From a checkpoint of a small image classifier: 6500 steps.
Rows from block 3 of a small image classifier, named by matrix and row number. Rows with one number within an expert belong to one neuron, the router's apart. Each number is 128 + 24 x the weight over its row's rms, rounded and kept within 0 to 255. All counts start at 0. After the name is the row's rms in percent of the matrix's.
Before each expert's rows are labels from the 100 images, of 14976, where the router gives the expert most weight on average: "strongest on" is what is common among them. Only what is clearly more common there than usual is listed. The data: telescope images of galaxies (Galaxy Zoo DECaLS).
# router: slot weights (model.blocks.3.mlp.router.weight, 16x256, trained with AdamW), inputs 0-127
# up: expert up (model.blocks.3.mlp.up, 8x128x256), inputs 0-127
# down: expert down (model.blocks.3.mlp.down, 8x256x128, transposed), outputs 0-127

# expert 1
strongest on: shape: featured or disk; edge-on disk: yes
router.2 118 [137 157 100 145 134 115 117 152 121 111 128  63 170 109 121 122 121 158  98 109  90 109 162 139 179 143 178 158 123 134 133 152 175  99 109 162 109 130 139 130  98 123 142 115  94  94 156 138 124 100 123 147 134 108  96 163 141 113 162 107 115 155 159 153 131  91 134 106 145 102 141 150 167 103 143 128 129 165 111 114 155 146 138 149 140 137 106 160 122 102  74 135 142 116 130  94 102 142 126  94 142 100 138 151 165 152 163 123 145 119 183 125 108 133  92  82 128 129 132 152 124 147 103 149 157 118 109 122]
router.3 103 [134 171  76 118 109 100 165 178 120 112  99  82 161 114 115 166 141 148 114 129 121 132 172 179 167 149 179 132 120 130 132 143 166  94  95 158  92 135 148 112 115 121 143 143 107  92 156 134 135 104 149 131 145 125 118 162 113 127 188  88  99 106 172 146 151 109 122 105 146 113 153 134 147 121 117 120 120 174 147 132 136 156 126 144 130 136 111 145 145 144  86 128 142  83 106 100 142 145 141 106 141 116 168 178 158 140 112 136 161 113 140 127 104 120 113 110 133 140  95 157 100 134  94 147 150 168 102 126]
up.10 078 [127 120 161 143 179 152 166 124 129 157 116  85  91 138  93 139 126 103 113 135 165 137  80  89 134 113 150 131 131 153 136 156 142 123 136 130 141 115  90 140 117 121 118 133 123  99 130 115 165 131 133 123 141 158  91 111 111 109 118 141 144 135 143  96 136 155 109 142 111 105 150 107 141 102 156  90 120 127 133 150 185  84  99 130  66 185 174 136 164 121 132 160 109 116 112 133 105 132 128 155  98 122 108 104 115 133 142 150 136 125 125 144  65  81 124 127 151 163 184 133 124 134 132 123 144 147 172 111]
down.10 088 [146  90 136 145  52  92 102  85  90 142 111 126  86 146 107 113 111 154  79 125 106 161 130 117 122 129 132 141 134 122 148 135 153 117 137 133 113 175 105  99 163 105 106 155 142 104 108 141 114 138 132 133 103 120 114 162 125 102 162 152 141 109 153 122 122 121 158 145  87 133 130  83 136  85 161 126 112 140 134 132 146 128 134 145 112 125 179 174 150 110 129 131 142 123 117 138 150 136 140 125 154 140 152 161 116 104 130 132 126 109 128 151  97 121 150 131  84  87 114 111 114 107 125  75 128 126  88 125]
up.11 130 [129 154 103 125 100 149  94 161 106 127  97 118 113 137 135 134 121 101  89 130 129 154 107 131 110 154 121 127 126 113 158  90 119 126 159 106 139 123 135 119 155 131  99  94 111 120 178 113  91 127 150 120 149 125 133 129 121 147 107 169 104 114 115 142 116 162 135 136 115 113 128 135 140 146  96 151  94 152 105 166 152 128  73  95  91 169 169 170 164 156 128 132  93 149  99 158 112 121 165 112 147  98 114 128 186 156 121 144 153 131  96 112 177 182 152 153 128 122 138 161 101 129 154 131 113 156 128 131]
down.11 120 [168 143 105 158 112 122 147 119 128 143 108  96 120 131 133 148  80 126  93 140 105 120 148 107 167  97 161 157 111 138 126 174 124 133 116 147  92 130 112 137 149 102 102 123  81 140 163 159 150 101 143 160 142 153  87 170 141 125 152 126 128 138 131  87 115 192 102 170 136 118 156 133  95 132 156 116 104 138 119 164 109 129 104 106 116 165 184 118 149 138 174 118  96 155 118 137 160 151 181 155 113 121 122 125 172 128  97  97 133 156 127 106 136 144  96 154  98 116 136  85 158 128 117 128  99 136 112 167]
up.12 091 [132 171 102 110  79 136 104 135 104 146 157 102 155  87 127 142 129 137 107  99  93  77 161  95 113 137 141 102 101 167 130 137 100 107  78 136 134 116 156  82 122 104 153 122 112 114 128 128 103 151 122 170 122 123 138 132 115 147 144 123 128 147 132 128  52 160 130 128 101 150 195 147 164 118 108 128 151 113 112  97 109 146 129 136 101 158 110  95  95 136  71 148 136 104 138  89 134 135 117  88  94 120 125 142 128 120 117 150 134  86  98 138 123 161 126 135 145 179 159 142 124 157 170 109 147 149 116 131]
down.12 084 [149 121 138 144 144  94 144 145 148 113 103  66 162 119 137 146 149 138 152  77 149 152 147 166 104 131 106 146 134 112 123 108 127 109 126 148 130 147  81 161 147 123 113 127 160 138  88 131  95 102 131 115 131 139 120 150  69 133 107 156 139 103 137 143 121 137 137 102 131 143 127 105 116 108  82 105 127 130 144 139 139 129 139 131 104 157 102 126 113 139 140 116  90 168 127 132 144 104 152 208 142  98  99 104 136 137  72  87 118  74  82  71 121 127 135 143 125 164 118 149 123  99 158 108 122 106 110 109]
up.13 083 [123 114 100 113 133 155 111 128 140 142 113 126  86 117 114 122 157 133 110 136 138 101 154 112 133 133 155 148 149 131 132 140 111 182 137 125 125 112 101 108 151 124 136 136 156  92 128 151 129 116 122 127 130 114 139 176  88 176 143 149  94 143  94 122 173 108 107 140 104 112 153 121 170  98  93 151 105 149 152 114 129 130 170 136 120  99 167 174 155 160 106 135 102 114 122 131 172 123 128 101 100  92 125 159 166  91 115 121 137 145 130 123 114 133 118 128 155 120 155  47 142  77 141 137 141 156 150 106]
down.13 088 [146 149  99 114 111 121 156 119 153 104 115 151 114 130 105  36  94 163 125 145 127 126 134 103 104 138 110 116 170 116 136 159 159 149 124 156 142 135 128 107  94 141 110 111 120 111 124 112 144 105  86 151 182 137 109  98 124 110 135 123 118 141 181 101 122 126 151 175 127 120 118 115 144  79 145 136 114  92 123 135 124 162 115 137 136  87  92 103 163 121  98 140 155 127 129 119 169 150 127 117 127 140 106 157 118  86 111 139 165 143  85 127  92 156 119 134 159 149 135 120 154  80 147 147 104 112 124 120]

# expert 0
strongest on: shape: featured or disk; edge-on disk: no; spiral arms: yes
router.0 117 [116 184 118 121 104 130 176 131 124 121  85 128 109 170 169 166 138 137 143 116 140 124 137 168 142 133 132  82 131 129 163  83 159 116 127 121 103 118 129 110 158 131 144 137 118 119 128 148 151 141 158 100 111 147 160 140 101 104 155 143 114 131 168 120 141 125 101 166 124 131 136  92 117  97 111 102 127 141 130 119 129 143 150 132 116 116 112 114 152 166 152 140 127  90 124 121 152 133 148 135 159 144 167 189 134 118 119 153 169 130 102 135 119 107 192  98  93 171  87 113 106 124 150 118 139 181 129  93]
router.1 115 [112 175 110 124 102 124 168 135 116 123  94 131 119 168 164 155 145 137 136 116 149 133 141 178 137 137 139  79 126 128 166  90 160 116 132 121 102 120 124 112 149 139 141 141 131 122 142 161 144 133 158 105 113 142 164 139 100  97 151 139 114 138 165 131 134 126 100 162 124 119 135  93 113 102 121 101 129 132 140 128 123 140 147 135 109 115 104 107 127 159 141 152 138  95 118 119 159 138 141 145 162 151 171 190 135 124 113 158 177 126 104 135 121 112 202 104  94 177  88 115 102 125 145 124 139 179 123  99]
up.10 086 [ 79 118 123 134 128 148 136  76 149 138 106 154 149 155 124 129 100 120 140 147 141 169 139 124 150 176 124 101 131 120 123 123 128 113 122 111 137 125  84 104 104 188 155 140 105 141 166 138 118 167 141 108 142  73 107 153 115 142 140 162  92  97 124 117 174 144  94  94  99 140 118 135 112 115  79 165 104 163 128 129 150 129 125 123 145  99 149 174 147 145 134 125 151 101 127 125 143 110 159 121 122 117 130 139 113  91 132 139 120 139 158 145 105 116 123 153 130 111 107 116 113 149  90 162 163 164 126 138]
down.10 088 [136 101 127 134 146 108 135 101 136 135 127 144 112 164 129  81 132 190  99 128 168 147 114  96 119 123 133 156  89 139 126 133 139 157 116  70 174 108 159 146 180 106  87 103  94 126  91 172 131 122  77 168 139 145 154 163 121 118 131 131 117 105 141 150 133 151 182 147 122  75 143 157 169 133 129 103 131  89 126 145 123 158  97 108  95 165  99 151 174 129 133 124 157 155 165 136 107 126 112  96 120 117 111 135 116 140 133 165 110  99 131 119 125 144 153  90 140 146 121 123 172  97 138 116 107 126 140 147]
up.11 090 [144 132 114 141 150 147 141 126 141 118 115 144 113 155 144 141  97 184 136 139  93 148 127 119 113 103 167 101 121 166 143 125 125 119  93 149 105 126  97 112 145 120 128 151 114 149 151 126 146 128  87 126 123 148  82 134 183 104 156 142 105 142 143 133 131 148  98 157 105 138 120 112  75 121 139 172 119 143 131 156 132 142 101 108 144 128 143  95 120 109 188 153 126 134 142 129 134 103 132 111 130 136 106 155  89 156 169 109 141 134 110 102  61  87 180 146 118 124 106 114 142 130 130 121 126 131  89 147]
down.11 108 [ 64 121 108 114 131 135 122  82 126 119 134  94 111 106 109 115 137 140  97  91 148 158 102 106 105 124  97 144 124 129 123 102 101 114 129 113  99 125 172 146 110 141 106 127  77 119  98 138 133 147 126 117 109 150 118  84 127 117 125 131 152 180 116 167 155 102 147 143 143 129 153 128 140 120 121  95  76  99 135 133 117 151 169  96 127 136  98 102 164 165 109 148 130 108 126 169  92 108 101 152 113 118 124 124 127 127 162 124 124 142 132 152 119 132 113 130 109  98 109 115 121 144 117 112 126 161 103 171]
up.12 100 [142 139 160 145 118 137 131 100 115 120 110  73 127 131 100 108 169 155 106 145 135 148 159 122 115 122 163 105 113 110 149  93 124  97 123 136 118 154 178 112 209  77 120 124 138 127 138 126 122 102 143 157 182 116 127 133 131 145 162 131 140 150 127  92 174 163  99 113 114 125 142 139  93 163 158 152 101 133 158 146  99 125 102 131 140 119 131 112 177 110 112  88 149 113 100 143 135 118 142 169 168 168 126  98  93 149 117 100 140 121 119 143 111 170 117 121 120 116 118 123 104 123 105 135 164  98 129 171]
down.12 098 [129 133 142 131 138 121 135 117 148 139  97 146 121  89 109 136 123 134 169 124 124 113 125 141  47 139 141 133 140 131  93 149 155 169 121 157 130 140 128 102  68 104 123 135 123 136 112  80 128 131 156 144 122 135 122 135 164  91 117 105 124 157 109 110 141 113 165 147 133 133 137 122 124 102 104 120  69 148 159 112 153 134 150 139 184 113 134 141 100 148 114 131 126  62 130 137 172 137 148 109  74 152 117 115 164  90 173 134 137 119 160 100 130 126 142 129 123 140 152 154 141 145 139 120  98 132 104 151]
up.13 096 [ 88 109 133  93 129 173 121 131 122 116  97  94 152 161 147 194 120 126 132 174 153 138 147 130 133 147 138 132 135 157 111 125  85 162 133 111 161 125 135 153 168 131 130 141 139 155 141 113 124 134 136 158  67 110 128 134 140 133 166 137  77 117 145 124 115 156  83 154 126 111 130 131 151 109 110 138 112 124 127 146 153 141 129 182 148 117 162  80 157 122 163 159 149 102 106 136 140 112 148  88 140 105 118 135  99 132 148 114 117 151 116 168 102  97 156 150 134 129 150  65  98 122 170  97 157 164 113 121]
down.13 096 [147 100 153 121 118 132 116 133  87 124 118 104 116 115 106 125 135 120 127 121 148 142 140 148 183 148 107 104 117 102 100 139 128 128  84 117 129 128 122 123 141 132 117 142 155 123 107 155 118 106 177 113 139 134 106 114 148 128 126  98 145 123 104 119 129 157  94  60 117 108 116 172 113 133  89 140 141 120 110 135 142 150 129 105 117  97 120 131 114 140  98 121 131 104 124 141 115 136 113 119 167 154 118 117 122 126 123  66  97 119 136  99 130 112  90 137 139 127 150 142 138 121 132  85 153 131 138 122]

# expert 2
strongest on: shape: featured or disk; edge-on disk: no; spiral arms: yes
router.4 084 [139 133 105 103  88 109 189 131 134 109  88  58 121 114 125 152 126 116 151  93 120 118 158 183 157 137 144 106 122 134 151 111 151  94 124 156  93 132 159 131 135 130 114 149 118 119 152 127 103 118 131 145 141 137 164 133 126 124 146  85 126 165 172 112 132 108  83 134 122 121 150 128 136 118 124 112 133 157 146  87 126 111 152 135 134 103 121 139 135 154  92 137 174  91 112 132 173 125 118 155 157 150 160 151 118 141  88 172 141 116 153 106 138 131 113  85 104 165 122 131 109 117 135  98 140 167 143 110]
router.5 086 [132 156 109 118  94 116 194 149 128  98  78  88 126 136 129 190 161 128 141 106 130 138 160 208 141 118 163 103 115 117 159  93 157  98 105 152  91 145 144 138 147 132 113 136 129 121 149 148 109 103 123 113 149 132 144 116 116 119 135 109 122 175 159  99 102 117 109 135 124 127 147 138 130 102 110 116  70 163 154 102 123 127 128 106 129 117 121 125 130 149  96 131 142  92 110 152 171 145 131 144 163 142 145 172 135 132  91 152 129 107 100 113 136 125 145  96  92 154 103 126 108 124 133 102 121 168 136 109]
up.10 134 [ 73 116 124 159 157 162 110 149 172 175 157 112  94 157 114 134 119 118 126 117 122 150 152 136 104 108 114 136 136 131 123 157 153 139 117 121 154 121 111 138 144 144 101 107 141 140 133 118 121 131 126 154  84 122 125  99 155  96 137 133 123 144 135 131 111 140  99 135 113 119 132 180 118 151  98 179 164 137 122 169 111  96 116 101 112 173 128  83 119 100 176 146 146 106 164 118  89  69 144  89  79 150 109 149 131 119 107 117 127 168  99 172 114 121 171 138 163 145 173 117 122 131 162 103 116 125 112 102]
down.10 121 [102 159 178 140 149 119 132  80 141 116 122  96 136 149 100 121 114 166 120 108 158 149 160  97 128  92 117 154  79 148 106 104 139  96 110 167 116 108 153 118 101 113 130 157 104  73 131 166 138 143 135 108 125 155 124 103 173 128 107 151 118 120 109 112 102 123 142 104 141 132 111 165 128 165 138  82 109 108 153 131 126 159 118 159 106 131 154 171 160 141 121 122 148 140 126 135  98  84 133 156 140 125 115  95 141 101 126 113 141 178 117 149 141 121 102 185 150 116 152 122 169  99 138 136 126 128 129 107]
up.11 126 [ 93  96 110 134 124 107 118 110 135 106  95 101 156 127 100 131 147 151  71 117 107 144 137 167  96 130 144 160  94 113 126 123 174 127 115 120 176 155 144 111 112 104 110 121 117 168 171 178  88 107 196 130 140 102 112 150 141 137 136 101 120 101 100 185 137 186 121 161 124 123 125 136 125 130 120 122 118 101 121 148  97 157 118 130 116 124  91 120 117 142 141 113 115 136 143 135 156 146 136 126 105 146 138 167 136 129 172 142 116 130 114 132 123 132 151 130 138 134 128 112 103 159 154 152 110 144 126 125]
down.11 124 [135 156 100 106 131 149  82 137 158 104 131 133 146  97 100 135 146 115 152 119  93 111 119  99  76 122 168 134 120 100 133 160 129 136 145 112 130 129 120  88 142 148 129  97 129 156  67 191 196 117 144 139 154 126 118 113 123 135  84 126  84 119 123 144 159 138 144 102 130 146 159 111 155 125 120 110 138  84 147 125 136 162 144 139 126 158 101 141 113 109 182  99 143 162 141 127 131 147 151 171 143 107 118  92 117 132 134  73 134 118  76  75 135 164 128 121 106  94 141 141  98 106 105 148 116 115 137 134]
up.12 133 [141 128 114 157 122 131 140 100 151 127 143 132 135 128 113 133 128 160  88 125 105 111 144 125 125 136 179  82 117 151 121 147 172 142 131  83 145 149 136 123 128 144 151 138  84  70  93 139 121  94 138  88 110 148 141 166 160 177  97 144 144 156 125 161 116 139 119 104  96 127 164 154 143 165 147 145 156 147 148 141 143  66 183 160 147 104 141 162 108 109 121 134  86 141 128 163 154  93 158  89 189 112 100 129 150 101 157 137 119 136 179 116 126 120 104 118 135 110 118 133 132  75 112 143 148 145 140 115]
down.12 143 [110 141 141 132  96 178 125 109 126 106 142 136 148  84 105  86  99 177 115 105 132 127  55 111 130 172 117 138 143 128 139 128 166 160  94 106 112 109 111 111 156  89 135 127 122 108 109 103 110 142  98 124 141 159 101 113 109 132 162 172  84 149 153  87 150 142 150 142 115 149 144 141 149 148 136 127  98 110 118 115 143 134 102 123 134 160 170 101 146  91 154 168 141 114 115 146 151  94 108 124 152  99 141  97 123 132 125  88 173 115 104 159 134  98 107  90  71 107 157 152 117 136 132 121 107 100 126  85]
up.13 090 [108 121 134 119 166 109 131 110 123 155 130 128 134 170 106 114 125 107 179 122 110 113 149 107  88 120 149 128 120 116 171 124 103 155 143 145 126 144 156 128 162 122 154 110  89 100  66 136 158 148  78 132 105 153 170 143 122 119  92 147 106 156 138 122 122 139 124 134 151 131 155 150 129 103 110 152 148  72 160 161 115  81 155  72 157 103 121 138 131 142 103 172 108 128 104 111 154 130 148 153 144 134 156 134 161 139 130 171 121 114 127 120  95 118 117  99 143 157 169 117 138 100 103 124 128 140 133 141]
down.13 085 [ 97 123 157 131 129 127 151 147  86 146 139 153 110 102 133 100 118 175 122 110 168 158 140  86 146 102 183 122 146  92 156 114 158 131  83 134  94 110  99 111 154 125 108 101 151 137 152 128 117 110 141 162 141  99 118 157 183 113 142 163 116  91 112 141 104 137 146 127  98 159 134 140 114  87  69 125 154 128 124 155  96 117 109 159 121 150 115 102 112 112 200 138 121 105 115 124  91 142 114 117  99 111 147  95 128 160 141 108 132 112 135 151 124 136 198 136 108  84 137 142 116 119 104 132 151 116 117 150]

# expert 3
strongest on: shape: featured or disk; edge-on disk: no; spiral arms: yes
router.6 075 [ 84 125 103 116 137 118 133 158 119 102 150 113 164 162  93 131 140 164  74 121 100 126 147 146 104 159 140 144  78 155 104 122 136 107 144 116  93 138 120 130 106 124 172 128 149 145 127 109 110 108 103 156 135  90 128 130 143 136 165 108  95  97 114 142 125 150 148 163 157 142 162 129 172 131 159 116 144 116 141 141 141 175 118 109 139 122 107 130 152  82 147 113 100 142 146 124 117 156 143 141 110 132 134 154 126 154 150 107 104 110 144 111 104 110 110 146 139 134 123 165 157 100  77 146 119 123 124 149]
router.7 080 [107  96 116 142 136 109 135 145 124 104 136 115 161 150 101 115 149 141  91 128 114 122 151 120 111 148 145 141  72 146 104 138 155 110 138 124 117 140 112 114 106 120 167 136 127 157 120 112 111  87  78 149 117  87 118 122 167 133 161 100  76 106 118 158 122 153 126 144 151 133 162 141 175 135 143 130 147  96 142 135 146 155 123  96 142 124 115 139 156  90 145 127  92 153 148 102 104 144 136 149 111 114  96 132 131 152 160 112  98 114 150 114  88 128 103 160 143 140 117 179 149  92  72 129 122  97 131 152]
up.10 123 [134 111 143 157 136 142 151 144 138 124 119  86 135 129 130  76 173 146 146 128 132 125 117 129  82 125 133  86  65 140 154 130 155 140 106 132 133 141 167 110 136  97 135  95 116  71  79 117 129 108 129 153 149 101  94 107 123 131 113  78 183 181 134 112 132 171 164 132 152 123 129  97 144  98 177 104 130  96 143 107 154 133 191 136 137 175 141 130 156 126 113 134  95 141 141 157 116 133 148 132 112 121 121 167 166  91 172  98 152 124 156 132 127 133 132 153 124 120 128 100 132 122 142 163 154 132 126 145]
down.10 121 [112 124 151 109 157  98 134  93 136 170 122 121 118 123 159 143  89 138 121 140 136 123 120 124 116 115  87 150 138 106 140 159 131 160 140  51 125 120  89 181 160 103  94 129 145 177 130 121 125 137 105 138 117 165 114  96 125  99 116 144 149 101 107 137 170 139 113 108 123 146 147 125  74 171 102 116 124 138 108  78 129 128 119 125 177 151  98 144 164 127 136 149 130  79 142 121 143 152 117 124 114 135 110 114 145  99  98 122 151 114  94 147 122 132 138  80 188  95  92 177 115 102 121 112 142  76 135 142]
up.11 100 [147  89 140 110 111 115 119 148 130 115 159 130  91  94 151 140 144 166 155  97 116 148 136 110 120 186 149 108  96 120 141 143 119 125 112 115 104 167 182 147  87 133 121 136 145 112  99 164  92 108 138 126 122 124 121 119 156 151 168 142 142 117 138 129 107 126 122 104 100 164 141 142 105  92 153 141 165 114 101  79 142 127 128 188 119 164 108 119 180 109  95 122 112 137 140 133 140  97 143 187 133 121 132 135 127 136  94 152  88 122 134 111 125  86 171  93 159 114 149 141  82 140 122 186 137 143 124 101]
down.11 102 [125 130 122 106 115 148 128  89 118 111 118 157 101 108 137 131  98 140 110 152 102 109 113 130 126 162 138 107 153 139  94 100 140 102 100 129  76 145 145 126 126 127 122 134 136  93 121 140 108 137 129  76 163 155 124 105 100 135 114 160 161 140  94 104 144  82 111  96 179 123 150  91 131 159 142 127 164  97 133 156 112 157 139 146 126 131  93 136 157 153  72 147 128 106 133 164 120 136 139 133 123 101 143 127  86 139 172 137 115 145 105 107 113 124 118 129 145 161 120 137 177  95 125  85 108 139 105 130]
up.12 086 [ 84 123  98 140 101 154 149 122  93 152 138 113 110 115 138 181  73 130  95 125 115 147 117 154 113 151 114  96 132 160 146 109 138 128 123 125 105  81 138 133 116  99 178  96 108 130 151 122 152 133 135 146 126 183 120 110 134 149 121 124 100 160 116  86 164 118 155  70 118 111 113 172 113 123 104 104 108 137 131 125 139 170 138 117 114 100 160 176  95 128 108 151 118 150  91 122 145 124 145 148 133 126 155 100 123 166 100 134  91 137 129 146 114 153 187  94  83 153 120 119 131 170  92 125 136 147 140 129]
down.12 082 [138 139 112 157 140 113 121 141 119 123 120 121 120 106 135  94 100 125 111 153 154 173 147 157 131 128 110 131 146 126 124 115 158 106 159 126 137 151 104 142 108  94 141 160 115 130 108  90 130 147  91 106 169 118 140 157 129 121 120 190 146 126 149 166 122  92 136 112 140 158 171 160 125 148 121 151 120 164 136 143 119 125  96 127 140 125 145 165 140 127 109 139 118  98 100 122 114 135  95 136 131 121 103 153 136 120 124 147 181  83 140 163 149 161 120 123 141 112 165 112 147 107 166 170 113 155 134  95]
up.13 117 [159 102 194 131 108  99 120 130 142  98 139 164 144 161 112  82  98 166 117 112 153 152 145 113 134 114 120 113 123 141 118 136 117 174 151 127 167 108 131 117 146 109 116 165 123 120  81 147 141 146 145 131  92 132 143 121 130 105  85 100 137 143 175 119 127 163 142 144 114 132 134 134 102 113 138 120 151 127  94 117 101 118 137  99  90 167 112 152 147 167 153 142 112 158 169 130 144 119 102 134  98 153 103  87  89 116 166 103 124 125 115 116 155  86 131 154  74 124 170 114 130 142 130 133  99 104 144 137]
down.13 118 [ 88 160 169  99 154 152 102 123 139 111 129  86 115 118 149 103 115  96 138 101 131 124 125 119 134 175 124 137 111 124 114 105 143 101 141 111 129 115 135 140 147 139 113 135 145 176 156 123 113  85 107 160 142  80 171 167 129 135 130 133 126  99 124  99 141 152 126 121  69 176 140 140 155  76 141 134  93 118 125 154 132 141 166 141 169  99 102 104  97 100  92 141 148  99 164 105 126 108 145 159 109 136 149 160  91 158  75 187 102  96 120 155  77 151 111 157 140 134 126 109 141 135 102 107 114 145 131 113]

# expert 5
strongest on: edge-on disk: no; spiral arms: yes; spiral winding: tight
router.10 105 [117 164 109 126  84 139 172 156  98 121 103 121 128 161 159 157 129 133 138 119 159 126 150 168 137 131 134  82 137 140 146  84 157 109 142 116 112 111 129 109 151 143 159 133 122 123 128 149 129 144 163 110 116 145 147 140 100 119 158 135 130 135 189 127 136 134 103 158 141 117 145 105 115  94 115 102 124 148 135 129 138 124 175 143 124  98 121 105 131 181 151 145 112  73 115 124 153 142 141 155 158 148 165 192 137 129 117 154 161 124 109 120 128 129 174 100  90 183 100 125  95 132 151 124 137 167 136 132]
router.11 103 [117 158 106 118  78 137 168 146 109 116 102 134 128 161 144 155 141 115 127 120 154 112 134 160 147 128 131  73 130 127 145  86 145 117 132 102 110 120 133 126 136 128 145 149 111 114 121 150 123 141 163 114 127 143 157 139  87  97 142 144 136 130 182 121 139 117 106 163 134 118 146 103 121  90 121  97 121 138 136 120 139 119 163 136 110  96 111  89 123 178 155 144 127  78 120 126 156 141 143 152 164 153 162 201 132 116 100 162 177 129 102 134 123 123 174 112  95 184  91 116  87 136 143 112 145 160 144 118]
up.10 113 [111 141 150 161 137 106 122 137 154 174 101 126 116 127 171 196 128 116 104 151 136 137 131 152 156 106 117 106  94 127 176 106 141 132 120  99 115 172 131 117 174 109 139 100 166 135 119  99 112 135 115 146 102 143 159  80 139 130 102 131 153 130 109  96 171  86 119 127 143 135 130 129  70 131 112 101  71 122 114 108 156 135 156 117 117 134 102 139 146 119 173 158 143 117 150 105 125 130 130 136 134 118 160 165 118 103 128 111 136 140 106 132 102 116 141 118 151 161 152  90 168 112 137 137 128 137 130 159]
down.10 114 [136 146 104 120 136 148 155  95  93  83 127  97 111 125 126 117 115 119 131  67 109 136 111  82  93 127 121 141 141 129 156 157  99  89 171 187 145 117 111 153 150 136 145 107 157  82 112 107 129 124  99 153 148 109 116 162 141 110  98 136 117 165 168 150  81 148 131 119 131 108 140 173 137 155 203 175  93 120 195 123 113  88 102 137 141  80 147 115 154 137 116 121 144 123 113 131 118 156 129 153 135 179 117  99 128 130  80 130 137 148 119 129 142 135 163 121 168 133 131 136 115 138 105  99 145 134 130 174]
up.11 074 [ 75 169 133 160 159 136 145 123 139 130 124 115 103 165  94 170 134 142 144 138 120 119  90  82 105 150 131  81 107 146 129 131 132 131  88 171 120 117  89 155 100 112 129 124  71 169 148 113 129 118  70 103 111  99 165 150  88 122 165 160 101 117 114 143 106 127 110 114 146  95 155 154 106 125 122  99 123 113 140 145 128 132 105 120 123  98 132 157 145 119 149 146 145 105 134 170 105 105 162 120  86 136 101 147 151 156  97  90 123 151 130 130  90  68 141 164 150 105  96 110 144 118 117 119 142 142 119 136]
down.11 082 [138  73 155 148 145 136 107 139 130 110 151 111 116  90 120 161 136 141 101 101 133 144 144  84 137 141  74 123 143 130  89 135 148 134 141 132 113 164 150 116 143 131  94 137 176  79 132 143 120 128 126 152 108 123 104 152 101  73 139  79  99 132 141  92 136 145 144 123 124 127 119 167 148 117 130 120 114 157 122 142  97 136  94 106  78 132 151  83 155 114 111 153 100 191  96 107 112 164 124 150 147 118 122 138 110 151 137 109 109 110 114 110 158 163 119 111 100 134 127 126 144 131 117 119 104  89 109 135]
up.12 081 [117 137 122 134 127  47 109 164 111 120 125 124 172 138 180 146 119 103 122 131 137 128 170 184 112 129  98 150 138 130 158 116 153  82 130 131 129 189  97  94 104 105 168 106 131 162 112 110 130 106 117 130 148 125 168 144 150 126 189 136 134 112 150 145 176 102 109 103  98 120 141 109 102 100 152 148 138 123 129 141 143 137 141  93 146 110 129 134 133 114 116 178 156 152  71 118 144 103 145  83 118 167  80 156 121 135 113 124 128  77  87 161 106 143 150 123 135 126 139 144  78 120 145  85 125 148 107 115]
down.12 090 [135 122  91  96 118 117 118 151  93  77 117 133 126  87 139 145 129 132  97 125 117 124 106  95 110 143 153 144 131 138 114 132 116 140 131 174 154  96 144 160 121 145 143 129 133 109 126 102 130 156 159 114 124 170 111  87 145  83  94 133  88 125  99 116 118  86  99 153 128 119 137 144 112 140 143 150 101  97 140  93 119 139 141 114  88 138 144 119 139 100 184 104 132 140 153 112 150 136  88 174 153 119 138 124 123 118 132  99 136 138  94 126 127 152 121 137 131 139 150 111 174 123 124  80 177 121  90 179]
up.13 111 [168  90 186 127 120 119  85 101 157 181 152 122 125 114 150 131 134 111 126 124 146 127 133 114  98 109 113 138 151 107 102 102  89 168 136 143 157 124 123 138 115 140 117 108 134 153 184 132 127  77  89 139 128 145 153 167 154 148 118 133  96 108 120 129 113  88 139  90 126  89 120 131  82 134 131 136 137 119 120 157 138 130 159 115 108 171 139  95 106 139 109 173 129 161 136  89 114 110  62 120 120  76 145 171 128  89 109 122 137 155 165 163 147 127  94 129 137 160 133 108 109 152 152 119 150  83 189  99]
down.13 109 [134 162  91 167 167 136  94 152 153  97 175 125 159 115 170 120 130 102 156  88 100  93 117  92 174 139 122 103  94  95 108 140 116 105 130 130 137 101 144 108 123 105 134 137 101 126 106 134 154 132 101 121 101 127 107 125 131 117 123 161 120 123 154 117 159 171 163 106 118 149 107 187 146 141 107 139 119  93 174 116 184 143 147 161 142 153 130 139 137 100 142 136 145 128 138 120 117 159 108 155 161 126  86 110 135 143 132  88  94 193 125 122  87 135 115 135 136  92 146 104 100 119  98 131 127 131  83 140]